python train.py --dataset="single notes of musical instruments (NSynth)" --encoder_arch="wide_resnet" --encoder_depths=[3, 3, 3] --encoder_kernel_size=3 --text_encoder_head_dim=32 --text_encoder_fused_qkv=true --residual_init="none" --optimizer="soap" --epochs=1.0 --lr_schedule="linear"
Rows from block 6 of the audio encoder of a small contrastive audio-text model, named by matrix and row number. Rows with one number belong to one channel. Each number is 128 + 24 x the weight over its row's rms, rounded and kept within 0 to 255. All counts start at 0. Numbers have three digits each.
After each channel's rows are labels from the 100 clips, of 14976, where the channel reaches its highest value: "strongest on" is what is common among them. Only what is clearly more common there than usual is listed. The data: single notes of musical instruments (NSynth).
# convs0: first 3x3 conv, stride 2 (encoder.blocks.6.convs.0.weight, 384x224x3x3, each kernel summed), inputs 112-223
# convs1: second 3x3 conv (encoder.blocks.6.convs.1.weight, 384x384x3x3, transposed, each kernel summed), outputs 96-191

convs0.286:107127200141151099133153119120138148138120097142140119157167128185124179142168168145138126127138135117120113141165137133155133112098115114141130130158114075154175139126089091111128100145132089163123112153115118156174144102162150175157082145116142126119111130114098136125100089143116117101125108142159167134116160113106180096150140131129
convs1.286:096136138123147135110093108132148085134093140136125125133173133112114112118118132127138133138096116117141137125081132105109118145084144134151135106135106115134110160151091134128172111114117144100133139139138112133139085128151141097143111161117117134131131160104161134095136135113118123140
strongest on: source: electronic; pitch class C#

convs0.322:126074129148079157123137153091124151127134093136095114124156147108079123127093146172148107130171121114147113098094146172166129120108140107146125097160168133124132116115086103143130183136089095135122126188117110107139115139158133093150089131136134168129138116134184121085120116138103088100131127158128131155153102126146111085117125129164
convs1.322:128113109127121133138168145141111121082103154124137113145138145171116106097119143168105137103084126102091159138195145110090152121139150116150141115141106133124148136151152129103121140096112134101087120176125145136117148084125113137122130148133131130153133135158089088109129135099136122105
strongest on: pitch class A#; octave 7; note: A#7

convs0.304:105109110127176122119116094153103150155118140108173135152125144140129078104097093161087112130132125126139101153131122155136154102107118148121148091145139163100117127149174158164147174157149118126091160132122115110126115127170126082118126118150131159150134102086131105098172112167133111127134139074148130108099173112102111121141160123155
convs1.304:148111107114109143108161127136086122140116141134140186122168153122110149021092170180121144124130085143112110147100144124120149148118147128138140120122088151097115163128135098125157115138106086129084160111118123106125150147113157098153139128114139143156160131134175121088081086134155159115
strongest on: pitch class A#; octave 7; note: A#7

convs0.256:129161142152160109135133102114118147096094090082113144105121169141088118094129096099128092124110067126154115103128136127112115157152120109159138127143136154130086163133140084165147161155141125144150101121110111107126166157101165102143123122099082149129109123124142112136141118112154127134135091118127157185114108167143174101115112142148
convs1.256:140138083135104154120116113155083126124075169085104143096140152132117139131094136109078159131159129116125130194037133104121074155111150113151176108136126143171128148108119118102138159166098144142163153124138105137133167125074098095104115105149128127141128170123146114121064141124118120173
strongest on: synthetic; instrument family: bass; octave 6

convs0.337:129118137135145101124121097107115106111106145093174105134144142167069135083103125148074118148106129146140111108126180105151143143130148129116106132172083138144162134093108112135117142139106117129119097132132094140089127115139132131130162106154106129095103103135185134105155147149119121124139142132115151147152106098120093127148144150126
convs1.337:093135100146102141122111135147103157144161129186136156101152134157122131080095120155160162140155151111125194135086134133094147141118166111082154161129162124148178104196165141095099123113125111123137096140174120162108163135181163148123111125113138127154107114112111154071142128139107132137
strongest on: electronic; organ

convs0.251:145149075113150138112148151135120175162134093129095140067141136158140152123148130126158110108109120083128099139097126131153138095104134117128138165104128166140153110085124135141139134132095116117092109150183152094148109086119141121107163099099124142130125094107146147103109130120154124135142137120143139149129075143108112072128141124096
convs1.251:109122083083143098127150117125127086129115132127137103102107098125163150140130139123170124149149109143114099130144149142121067089137134119116152118147119117149076147138143125117119075155108134137099130134118139142069131139105110131119088103135145142166163147156145073081117116162163144127
strongest on: pitch class E; octave 3; note: E3

convs0.148:120085099078143141073079113116147148103112100157097159100116116146100145127135112129149138104125135171133121174098158157137091097140117184109122077145071132065114127136139154160098112157131129116127099103121107124120084151151107110116134167182101137120159135152104148082137156120113102134109089103132100149104083141171119176119140140130
convs1.148:153105121154181154149151097156129111116116136088150113141086113157128163147126107162104103147147152143137106107123177115137127122126139104159078124155108127120105092143137116148142142143113105176117145134127173123102115132161123135107185156152144105086120148095105164124153136104166148130
strongest on: octave 1; mallet

convs0.58:123143155119125128166151144129147136133157118134168118113151094139075174116129151140130137144074135108130112146098141143138153147101165118123080109160135150102084146073097113155103129121111121136124091135145099109140101101184150127100097143139160128112105130124125196132140125105076101098119145113153173129120128132127112122109152149135
convs1.58:101131124098131128114127155156078098132163129149132113084102120121110123118161098162120125113112126120124146170156121126110164091115150117164115108163145130160109111163122112116132145095123135103104162135108099158116157108143101115119123133126124111151149126110092138140192115104120174130
strongest on: acoustic; octave 6; instrument family: brass

convs0.351:108118145141161146147120122146142098097101120127114135101147150097127207104117132127102140123120135138136146135114158088136063158141154110097128148122116105109131139076082157106090120146110144139140153140176135111111141111128110107116149108143118082088118144162125164136145125104116126137158123171148127142140134191117186159130164101115
convs1.351:131127148099125109118165092134135111132141157138139081164147156141118097104126113114084132098154117100137109118084131134125127062132121150102121113088152120115093127091131121133166111103134103124143148128109146135146125084101141135139160035146077123155124176144079127138142121073114158133
strongest on: electronic; organ

convs0.332:143095123123128135117101169138128093141089189115120144130167074125159132119111091111137114096155090111136139150143157143113113104089122130132092132115128134123114177168159138087128155137171151175110086158121126098129120109092123130100152092153113155158162098124111106118124134139168113138157099127129140119118108111086125104108106074135
convs1.332:122136130184137166178106117111104133134128093149145162158123137132112155152146137131132140091117141161127102086134137143134068109130126122144152131117154109138136150089130084122144093146128127158127095196138134124157121137099118145112209123100118110145112100100066101172055144156108104098
strongest on: synthetic; pitch class G

convs0.34:132108114106154117157146101136131131143129141148140120121134145167140065134115071128095190134090141092086111136102149122114132086127123145098147108131103120152110122182156154146097150109107122112148124136085137140099115125141127117161119092112103059120077124167150159160115148137153109143141117080123124166117091091134160158131098117115
convs1.34:130100118110127130120157132123094091145126074134118132110128119096119160086096114149131110117110160112109117096125105097126151123111099132111151108124117137116136135131171153169117129076119165106122179112099108104118120094130163094086128155079091146148171134148137079152114086101139125113
strongest on: pitch class F#; note: F#2

convs0.200:108123119117119104076092098097148109109122138122095174131103127129138123132136109109126154103136109134116099102112130130149156134126098106141111123088095157154131153106117151179123138136137175160109117141110123140103141151111092143121117139178130105143144099077117107150145090185090116150143110130191130123129189140118155136138095123077
convs1.200:188141145110127122163181108116133104159132129100127121128148108128077161118146141117085086141139110181153140100146181145101132175146153152126119112109105117164143156134137144128167113156127115138167115091159113164163130171131102127141129132095139134128123104128121125140138140100124103159
strongest on: pitch class D#; note: D#5

convs0.2:124101117118192135107181109130148133091127118115087113144110145136165097132140150084128146129094131122112092159108143063135132167151134130141123108122131136138116168155170125093130090109177115139125132148083101152130156126045103177134102082112147124107138117162122118116104119103114195094107140133154137183140121115099149116147185129138
convs1.2:123103124151111138140155106160121108169081141107124140118101103111134135080122153142093120123119131120132127114130114129136090133137143124146126081091118137112145126155123126117089138104140106115119161149151130125120114152103116135131118094142153123140082100144188127131132124104145126155
strongest on: electronic; organ

convs0.143:115095143055191128132179099184082163132142148128096146142150111150114123106132126114158100091147117135152153160095122116118114167120115127133123099142100165142136107125154118079131122120121160124086118146149148081096144163092146116143142125142075151127112130110097110083127125145141129141110150116146130127104102128125129171128111137116
convs1.143:138148124151142104120154131129109104107122108125102154143142114139131155110119166152179115129131173153137128127108097123141129149150107080120129121128153159100122134118144095112192129144126157139147154157114119129182136140120109123115089128133129125162167088154125156085094117096078114083
strongest on: octave 1; mallet; instrument family: keyboard

convs0.224:150162155140135110140168101158098120121125137192109118111139126132113122109113132085131124124089094133136114117140102106186145088141189122094115116166111139166123115131103153132110120084104154123126102123172152114131112084152142139074145133123171123113122100135130135143133177142144112124089093144125132116122077160125101136118109121148
convs1.224:105124092139098143143127113144142161160116083143168145122127104102113096170119122091144150152150080128100076136137171112138117115119141125130153105142124137161116148136111128166158101128101086129106136115088079135121163186133129117159116140142137130142105115117165141133134129136128143164
strongest on: octave 7; pitch class: B; note: B5; note: D7

convs0.328:149142157147156127073141132143149119110107087136149161131143144112079153128117122122141148156133125068126129121114138117098127096101142105152100106119063155153116118145167101178155125196133116142103115114088135137121091107114155108137112130153134145129144178127103126120121118129138166101125127128111102189159066181136125121110133140121
convs1.328:152123096177144102106125115133148094097133143150123132135087122098106158120132101109112148119099124125167140152113092140138098133145102135118147126111117084124146175148105132111116093160117116105117099133152093102109122113096164110173108148119064122125145141101110137171109170139141155131
strongest on: pitch class C#; note: C#5; note: A7

convs0.274:147119113152126073111107112122131070153142132127154113120116105147145120142129104118159123128149110109117103101148125119131104118095127158115148096113098117123111087154131151127112171175104190128053166137122104125158148097110123140110108114122120100133120125147143141089117099096175143146134139150128097092117134099120136119152141147127
convs1.274:146129132198123129130128124128097134105148133121167091089157155101136151131141113125129144101117143119145073113094132108127126134145121086137094175125107152116138126095118053136148152150128157137073106077156101147132123111126192142132140132094118088145139046120091107152101156134107101130
strongest on: synthetic; pitch class A#

convs0.257:128132134101152163118104166108124149150127162116141119095130095153119107087135122142131124135177172098102112136126128137101192119136125142169097122084120113135133158154168152088090151105098170107173171149093149132206140153089098120121144148149121176154136106087131121131126104134109090131132109111142126104088150102110081122150134103149
convs1.257:145133161113103180140095145177158211116109140096085135113104121129145113115081120127158134157138128151157117130125161128079114156105099106114111174097104126126128133100149163124079111116116092135129071116118159096153183133143150091177116143105113135093131124115124100150108114147149102116
strongest on: pitch class F#; pitch class: B

convs0.360:118128144085102107133115124211163139151136143114129117099159106155115122080138125111124161144155134156111149152115107156118195133075128138135114109137100140169144092115138185132163154138132106094129149112132117114114135092125092122122166148129118134132109137172167131110099103149133154119186125105165135127089071153104130116126126140175
convs1.360:097147138125144161158111079136113136130104158138125125092133169168165136097136126139121113119113087054093148148129096122075082141107149118167145127099111117106116162106139109104137101150117086129113098108125120126126097097152127092111145135168100107105146124139144172164121123113144147122
strongest on: octave 1; pitch class C; note: C1

convs0.182:142114079145086096126128106141116119113096073124129139131164125133134132114123151134090123138129085130104081170149139111162130166092141099165098131154148166087127100122138117146168139118135146154120138078129119114146149121133115120135151122142124110123128154130099105146153140138173160148109126068139106120117150074135152139132102147119
convs1.182:165136178120135141122125124139106113174108191137137118097126138137128150157163145133144107118139105116111144102133126132123120121135160137115130142145125163121145206128134095119139132098143198134142107135139105143106058084159113114142132126164132114130170104119170132094130130132089154131
strongest on: pitch class A; octave 7; note: A7

convs0.44:112112128136113116103106117129137112124137126139170101124121081121109120130135145108120123162130146132147134139144137145163123187149121091112146134089069153064114116138100147129124136101098160149094096172130129121095169148151145118132101152086147138155151114118140144090124155122136134096112152116153093145092124180093140085085140138113
convs1.44:062094121111123114113118104151127135159140116175134113135117136112104135099142077112107139141122143157111140120118137122148147100110137154116120145073120150135118137149091138143113101127122094142118128135102168125147162147197092153185113107145133139125160166134142125106122140147117149102
strongest on: acoustic; string

convs0.203:136104153145108125136099106181109133120113118106176164127107128143125116125152138159147146118146142073067106083124138148125135100174134132110143131117123151122135143122135151100138111115125134118116119128158085168122056085127112117113107124123129104129136118142118160134128146106118163131124145112173118119103140171132116135103146153179
convs1.203:103128122178122168109115109115148107144074091122135151151157111138149125093104122143108127148107143091123135136103116109134164145162105199094109113140097120097131148127150138139129155129098137141108075131152171091140158153162173153107124154103134127143095125116087131129112127127117107124
strongest on: pitch class C#

convs0.275:127091098125179097143104102103151162112123108114109153112082145122133102098178104160117114121155156156138139121152125131086182097144155136142149109101127154109092062154157161191099139144097127127170149135133136098126121168121120097113130121136105129126115106082142111122123137117137145128107166108116147120098105127121166095139124119117
convs1.275:081151140139148107122175113141136105138144134083157122129166127143164163106123154117133107128158140118133138165137124130107126173149110208113110117121123114127131103155146116133104117151119091136127132112111169138151095149116149118126144146127145130134126150164155144139147100162136114117
strongest on: guitar

convs0.5:126104172120128121160114128160155145131124164097155118158116131130115108170125156129116198141182152131158134129141075157096124162128112145120091067120143126140133112152120182145097120158189145107138110125132108173176109086134150103151140120144135133107142132098119155106125169159107170107157095126105132123136148116121099136149146162110
convs1.5:123123169139116125148146080086162168149163081115131118109149134141165089136149141143113125122109127111105187152138118158070144136131122149136156104115134175147103100125139173129111114114144126102118095088094164144138142172122102078119175123132157137143115167117151132148123077128135141112
strongest on: pitch class D#; note: D#6

convs0.188:120093084114130120147140161119120140082141118136119158123090150121134108126125130094168197135149146084140135081141134117122162093117111121125121100162116138111089133139147102125113135184086127116139162131140181118127151160115135134129133144137122163133141133120161143166126111090112124128085120108106137140126154103124090114132120106108
convs1.188:118127110117141161149128102138141179115140127097104094126177092155116145120088129145119132114106103135147157160139121127101108149083119128151161134124128150146108147131094134178130102121161134146120092136132132084183161147115107120120158117140099146119146117168101074143117138125099136105
strongest on: guitar

convs0.82:101171087099107127142126124105134123092130102147160134108171100147087123110134164179138117135142109146136060129147125146125143159144146097111120104124116134119132139133146140157139102157109121150089103172130074123090099139132158116091141099094121117130149164137104144117134161181163133121178132091130112078112112096091105124164085151150
convs1.82:093137113133142151083119124131113119170138123161140131149088098143174131120111117083124146092132125126163117107157087139129155126128126156149073090106137136112126129140116135124137098137106121137132163131137106167151179120148071177098117123089137108163136114121112151128182129105151103149
strongest on: acoustic; octave 3

convs0.339:105134148119085127129121164151155114161116157118175098145184126141124135133108177143145155076149067126106128096145076064098153116121115121131137145114141098146118123096146146149160114106129179117120115168150068126109100112108117139126133135083140158139141153138126139169176128118131170126132120126136102134120128131122111116167120135133
convs1.339:121097070171132134146133108168121099119168109131104133135129098114172105186184107116124174116118157134148105105127178158091115093116099111157104118133179107099130086099105108098122150112077114145137139114154102138108138144099159126092181112136096144130133202130118134138166131123116122135
strongest on: synthetic; bass

convs0.250:112134109127171132154141098106088096135128106164100135104123123131090123093151114149094164137095119106133092130149080144107114118146143104157144136104084095126116135135125101123127120117146116108125139151114165079131107127111052124126142083104096123132121157141153106121118073107131135132105107143131104146090103110111164133140119120118
convs1.250:132131113162126113124129121173115159110149133104075095083085114146095160137106142128165166112145116124110172154161121092135170158131144092120172103078117124138193132143118175149122133154071137130145106117128121124101115101140151112154129160095078100159104094159121106126087121095155152113
strongest on: acoustic

convs0.96:110074105118116131124148130154120162126138097121155094150147136089174129091158110107091107147129101160116066129147166100139125172161104097164127089135163153088120136124099131118145136113128172126125100144116118152110143115053131137134109122112144161152137133116125135102129194136089151113131107121095138149131111101119107121128193133144
convs1.96:100115136111134152101117123136096085125130125086120153062116118127102102092129108113110120161124123127134112101110133084065151114115159113121115119098129144152123154141151103138109109141115148085143166117148137107145210127127132116104155095165117126182114134122165135124103145157092129138
strongest on: electronic; organ

convs0.119:156078095112134151144137093149115124132144107198167085102113093096116116106144122108144183133112151107096126122135116120116095094135131155140142145092080116113151162131110110148153102136130076125145122130112129181104146156162128121121122156146116106118152136115117119131137119179127117132144193131189149120121179160127123106095148108089
convs1.119:145127107146144122129104154061129102163116126121176149090168084109149150167125129110139130135114161136127128142135164182163151143151135147129106153150087116147112114150159113139139105126157085111150189157137164147116090110156110136129154125139080157145155124179166099184142105111124132134
strongest on: octave 5; pitch class G; note: G5

convs0.290:095115181086157118138128143113129132081165137123133132097130137111148132129132117088119144128129143140127148109123161070163167119094133130125126116131161165127138127079102130117143106141147114118133123089090101125076151154112145147135141127161148114111136108086180129077135122162159154138169175119155133175125113098156134137146153099105
convs1.290:166145103136127128125165146158154100078121118136133149142115098162140153144117166129070091162103124118120144142124133100132169111093145138136133118160147152141142130138186130157100118123184151177137145127170174172139155115113127107100146149127145108106128125102167161145169121136175150158
strongest on: pitch class A; octave 6; octave 7

convs0.318:153159101164145149104139106103105152140160153157109095146119089116124117110112117164108125097149124128119130144181097134119098153114153034105145134082118155080159128156119118111131103152141116132122157137126144146148105141120129149118085104081114156134159119156114133165117099104102127120139150143125124143089144158132144155150170145155
convs1.318:126143099085184107147109146094121075127135140152150155115105101112166148146079120121137070132088126175156128117138109131111114112116111107112105119134082134133100088139138122082186086144095091066139132136110137130126134093137119183108111119182068147119137159144148122094127132103134123147
strongest on: octave 7

convs0.128:167148133115109157123127124090119117135105117141138186106179109171100138143117103129120148130122143119146105127143136130097137117104120165108133095137130105108157123152133150121089162130119136134128074115160154131160163154154142131120124107153105177130099113103072143144129116103136134126113112148127116137118115152100191119165130107112
convs1.128:171120123146114165128156133089068127150092118091108131159126144112130126112124101118108134139115105164120104142114113164143118139120136080115142130127103135098131151108112158098124115141109154144167106129114158125160146104165183128156097120126129140126141132118098119106160075128103120137
strongest on: source: electronic; organ; octave 2

convs0.228:164130102107093188153136097133162122171113112087108137098070134134139154060104155161107112125133116149141127097118100131066142149120181171138151079107142141107101141096177102151140132136092129105136117134133129133123124144157123155122108159119115125130123139102117129109133111140069134122109133129104138128110074139133110126120116134081
convs1.228:139103139114163129140161168114125128119125141118133127153082142149094122090091142137142074119146171122103135127102096153101133149115097191116085100087128101142137111166121108104111162130083166124094100120142156152101164141144137122162127137128137079157121167105161129146165126153130125109
strongest on: octave 7; pitch class G#; note: G#7

convs0.341:129113138109140110125156100121128146136159141159159140111102168114156115107089135099145137149120120091075126078126110139121143086102109075127155118129130145082141101094166166136121088178184148103156123123130130109154146120130143137135121130098092153150130116097140148104188154159096094113140113144107119102139139142125128105118134175164
convs1.341:145132136147123127094114178137114130156146103132135143093108110102158122113102137126095077158130085098129086107131144138179150171124116154125123173140115136190122113147105186081139103116138135102129122136108142108173148152132153139124158135098114120173146139093155105158148102135131135147
strongest on: pitch class A#; note: A#7; note: F5

convs0.357:112129089126139150114059136121149150099113093132157138092156087131130139125159127158180145155118089102128129140121084132136106147077130151096115093114143133104103123138156130150140135098149155100140136136203116107117107116138121098126134142124154116114118160184089139104117130116118090081148115124141124120101101100148143148112096133084
convs1.357:131147175162177164116116126132133099122125123118162166120123154117117165109124094123147133075136119125128103116136142145079136117146100117168132120122050101119106108131102126114105127103125133133152178109081113115147104109180098127141148151161096117118135153121148124104133125141118139135
strongest on: octave 5; note: G5; pitch class: G; note: B7

convs0.345:148084170141108092133131176097104079126153107135131113103183144104152127132114152152120101148125106116094104151128152113138139119123119123112145129065138128114135106103127175073098107137101173117140146155112129153174078114086191142094152114191140131115122138164157117127094104118124122130138166136119122135159084099112143101119109098124
convs1.345:116098140122127111122132150116133125150069117103160178087139143128136125130145131067143144160108124128165169146164108127124148089119191107092111173092115120137143145144149121103156114129152105166156125105089140134119127125100170139122150142140132150142146102126069119126170161117109131161
strongest on: electronic; organ

convs0.374:152156118141143153095181088121105122068126081120119182153116174147112146126131166120155138139143112127109105113098162136119139139145122131142104126157123168072114120112131144146137150117092134148088144159119142129091154094128102124105148109151109118109142127131175137094109130197119110127124140119096116140171110167146119105117174156158
convs1.374:129168142143129137112132146147164135173137106129142120125139158128124095106078164140118132139140145136145092105135137153107120117179123115125097128155101185161160159151165118166189103138140090137127128118127120118161152125158146106118160119137120140143144068137107146136112169111111156114
strongest on: source: electronic; organ; octave 7

convs0.4:088177145136191119138149138118146145100139130131147151149118120121085143103110114137141121128185129153092118083142132114117119156113103125153111156135146117141095125119134124123147098124168170148078129135177125106129115122133108110136096135095124111103159140101131131103140139105069104147125109154119124124124149109097113170163125148102
convs1.4:144112152129161150130105092152140103138128117136122167113132122151133114151175090110123115130080112120152118129113128138100135141136145094144140107143105139121146112128129102132109118149105076111121131172111098149139152124158132135145129163102087122096140173149127133082153119114111120136
strongest on: synthetic; bass

convs0.81:115140115097145147139136142132171104144154100117152160132135125180137105129125116101103162161144132113101120070102156121104119083136139123105119109153089139089151132101105079139160152094119138076153143142109186133133126180097170120088140125108112140088135123096116152161140130171129143144086151158173166155129141132138121073164152147113
convs1.81:175108158131157118153172119125146190111131138132141121133141110151200153113131132144128093119144127108152141129123154110102174145101085085161133144112117133160105099142119156166103133097106112160135140134102157135149131121141085145146144169097117103150153133130140126167145143139166171134
strongest on: pitch class A#; octave 3; note: A#3

convs0.333:143110126119128129084158084130089133122135146128130181153172107157176105116123077069146112142123128141124104135115142149149131117123143081126155098068120136103154112150166146106164130107142147104132157155098116094146166110119132147123109143092116113140133122100131132153100149151124173142161126135155147131101154154134132147131158123150
convs1.333:128183125134129155130081154155121132136159121100144184163116115142149116144170164148107137144118131189161113131097133132147110124139166117120161142148118137141134120095129140082113154072155139121097121158135123108097117158092100108164146119118172136149120142114161123143142105105117119194
strongest on: electronic; organ

convs0.113:087096110107081115147125146108162146143093126127149152117153129151106140134143160113156143116153124125138114157118125090151195159180102097091095121107093102164108156122091097144160072123152107117140086125146139158127119100133139115158123107107120129094126163149138114161138141162159117080167079139090157118124150093122106130134110135164
convs1.113:126105119193113151139134133127115112134150159130105166138116166136182110115113167091116145121101144119124186090122101102116105125109122112097112158085142130130157123136129117091145129141129076127123122111142170103096126147145191150096139160135165142123103100085116105155129170110121100085
strongest on: pitch class C#; note: C#3

convs0.204:120123112141126153172113138110087090150112102116113110091126098112149183097096131159150111168121108092112112121113148143091120116089112078136155118122109081132123123123143130128119128182063138111143114133113088111123104116081094096123096142088123138151099148117147109151129116129132153115115141132101149108114088130135094133099148086126
convs1.204:114105103130133110131133156153149119156164168148163135092095108129153144163149118135144162089111125137188168120129148129127126144133077138059156178068128108176151108132086124121136135082161110136105118122106139139159134129155124134162140113094126121122123123122157162136142141110114087131
strongest on: pitch class C#; note: C#5

convs0.243:155118098182085125119135122135141138150153095102101169137190139145180098087167084181098117134152104128098127151104178141189074132147135104147110135162113125116126109137146150106097082118149139132148142128120138095110134181130171139142098119085105077153122122109112107119138147153143120126116133097134115129146170120118130129134144116129
convs1.243:130173115167147111121152138115115130093147102126147111162125134129106119116134130102118159146127138117094109131121129176130152115148178100134147167116162100144114125155130109145133158129109133147108131136121117126059122122103132113123147120169166133126108111124100101147095131092158161134
strongest on: electronic; organ

convs0.173:126113112149152126119128129121153105112186107149112115139167084121108131129148135149116119142138133075138137104142093134136119133138145144128099108108120106138124113148130147092118153114114144103124120168139161135121097160176138141113084124072149125110125134162110200133105124144134104091138140127136121100093140148125153111117139124132
convs1.173:131112127107106133126128141138099125133129098122111117170128124120150162097120128124135102133099114098155072140136096113119151112090119127149089127132132137095130110165164104116133135127150129135141146126125157134134119140195134152111077176146140088153168185129152166128154141150124140136
strongest on: acoustic; pitch class D

convs0.45:130130094127105151157136177183133149140167165148101136129149126111140122102123151131110100129077131125126148112139130164125122152122153116080086109159086123133125173149092160126096125116094157111128159104177109102149138171130123144139127185104113138123139101115133158122123134155113115120141139136132122114126143148190092118073120117149
convs1.45:127078135175142110127076145103117126176103093146161134153141096159129132117162112126110096163126111113136121136127111131164166098142139127129090143122132120107088122134119117156155116133122089127137136155091159162129127092118132109154098137154113132094122102167099111119174146110171078109
strongest on: octave 7; pitch class: C#; note: C#7; note: A5

convs0.317:136124115168115147085142111161131132121121117136147142150126113112114151089114118112153124117118111143164126088122160127108090132141136152121097108131110144113105156133122133117131127152132132132154195139100134114133196184111064096128118125117159130140112115184177131110152091089104152146153150149129149130164146155113134111110137118113
convs1.317:109150102132114118122135095124141141152119190182140078122167157116099137124140162126146160146111137100120126047179124143106114117116119124108118148093161135114117114110127199116153146095126098088161132132143119102123104139120109156125139102142136181129155115120080098162076113105131104105
strongest on: octave 7; pitch class: C#; note: C#7; note: A5

convs0.183:104122127088116117115140140150107122089123127113168126106134133139117122125139166152124135106171138111115137077139101124071169137123165125089137113092119155142131107140164144126101139107132146124096097128106121164115176117130150113101134111150139100158087081124129102091140108169143125139152105086136141096144103090155133139174127116145
convs1.183:087144160123138099134130126119112141102146140110122135131137151132144184133162108154146144111103106097135130159110145186107110105107126127145120143120115156123173167120097141146107145133151172123118103186114137142168129111120129153142138097096107118152168169101130104094127124150172089092
strongest on: pitch class A; octave 6; note: A6

convs0.373:133144111105141119126103073109116112148145141116129165108114132152127134141107138132130103138111120158145124137121144098112125124134181101159130139114146136118105107123157136109105106106087113136131126145172118099185151095115087139118107132106114139145164110131121149111087121033160152166119156147130134140164141091125125105099153146090
convs1.373:142113139141171112140126170114092113113114165112147125156116129120130139135156094083117129151146131195117097132138132132103141140103117103126096129164118113119159145124100100135090159165085135101157153125056096086135144164127136135163115173131140120102116141114141143144128108128138155121
strongest on: octave 7; octave 6; note: D6; pitch class: D

convs0.242:130113124181104127147145162148129113160098157110147129129132135098083128150091166174123128118156168113178107146106175137134098132151105144117136077196104154155132108145175142126138158144115122148077202166079129116135104116092077135135135122118165139139148128115127103132094119139107125146100131116093128108125129104104116167135152145118
convs1.242:181121171136102122133146120102132119155149096136112084123116099137158139097142143179152137129164151120113142127123137108096121135160123129171103119145100136115159144125132133107107143128116152098107145130178142126140132141121110177122103139109167168130161152088155066145152129144123130152
strongest on: octave 5; pitch class A#; note: A#5

convs0.236:117108157091129142186148133159127119150161168119150124146136149083118131114135096171179195145130112149136109131100154145146120129134111086129136085115147115145114123137112098127095112135160124121144113110092140102127148149116165116151105131090123115094130144112115088142161138119150117105172046133162139136117093150069133136157128135115
convs1.236:103184124133157133149141141130079163100151158143125102120154066131113112118152143115165137122179104145139181192118116157104169103122157115099125139128097168146131107101104152099119118169100152127156152148117131068142107113125157105160092120119132098124123145138119143123145128107125070129
strongest on: synthetic; bass

convs0.62:157123116157174139106121142112145103141129146133099106138111105090132148097149098118129110128120083073113094139123118115086092184158108126079159135091154147128094129126149139106103120154138128123141134110155112119138097122120124165121153133136141117141145070111106086094138120170129135128093126115117083159133145164102141136123122155151
convs1.62:140121154154139136104118100106135120082144150115111096114131103141097127143103140118185139137178197142139120122143113108118086138148104100170157129141138131092083104113153112140133166148124157126167112089112142101102124136127122110119130140136155146112147087112106093156139144156101112106
strongest on: octave 1; mallet

convs0.29:127124121098115121116129131149196114163103119159185113125135113105094131127120188119151116104150108116121177153132153073130156127142108162151137147136100118153127127115104125170174160119165099104143152149132112144117113130116077087135100098102117098146087098133170107143127112114166154121097135098149136118118159117142131119140111171147
convs1.29:109127111100094128120089103121155151099133126145146122133137162092150097122118111140156082128098133095139163137097090149141127127154124138140170126101147117127146149138166141115085107126132146103115101153107132108128132125122145109166107126132125129152127123118105109156124129120173122100
strongest on: pitch class C#; note: C#4

convs0.315:141159179153143133131139151128127118092152085164124144115126119100137110127142131131124123108100158148156148150094135128138119145150140139131072097116106171111112185138119143160094127114150137121121109132126089126119123140142155147071142102160155111109160108122130127112127170125155179151131169160112106137186128153137134143177126162149
convs1.315:105146105121118126100142132110120129113110117115142136146127131100092149138173142140124109113111098135145115127106094119136067144081128129120172119094136131114094137136054129172131125157132098109099123124131119176063132114177110095150172161148147109159084095174110138112111119174152110120
strongest on: source: electronic; organ; octave 5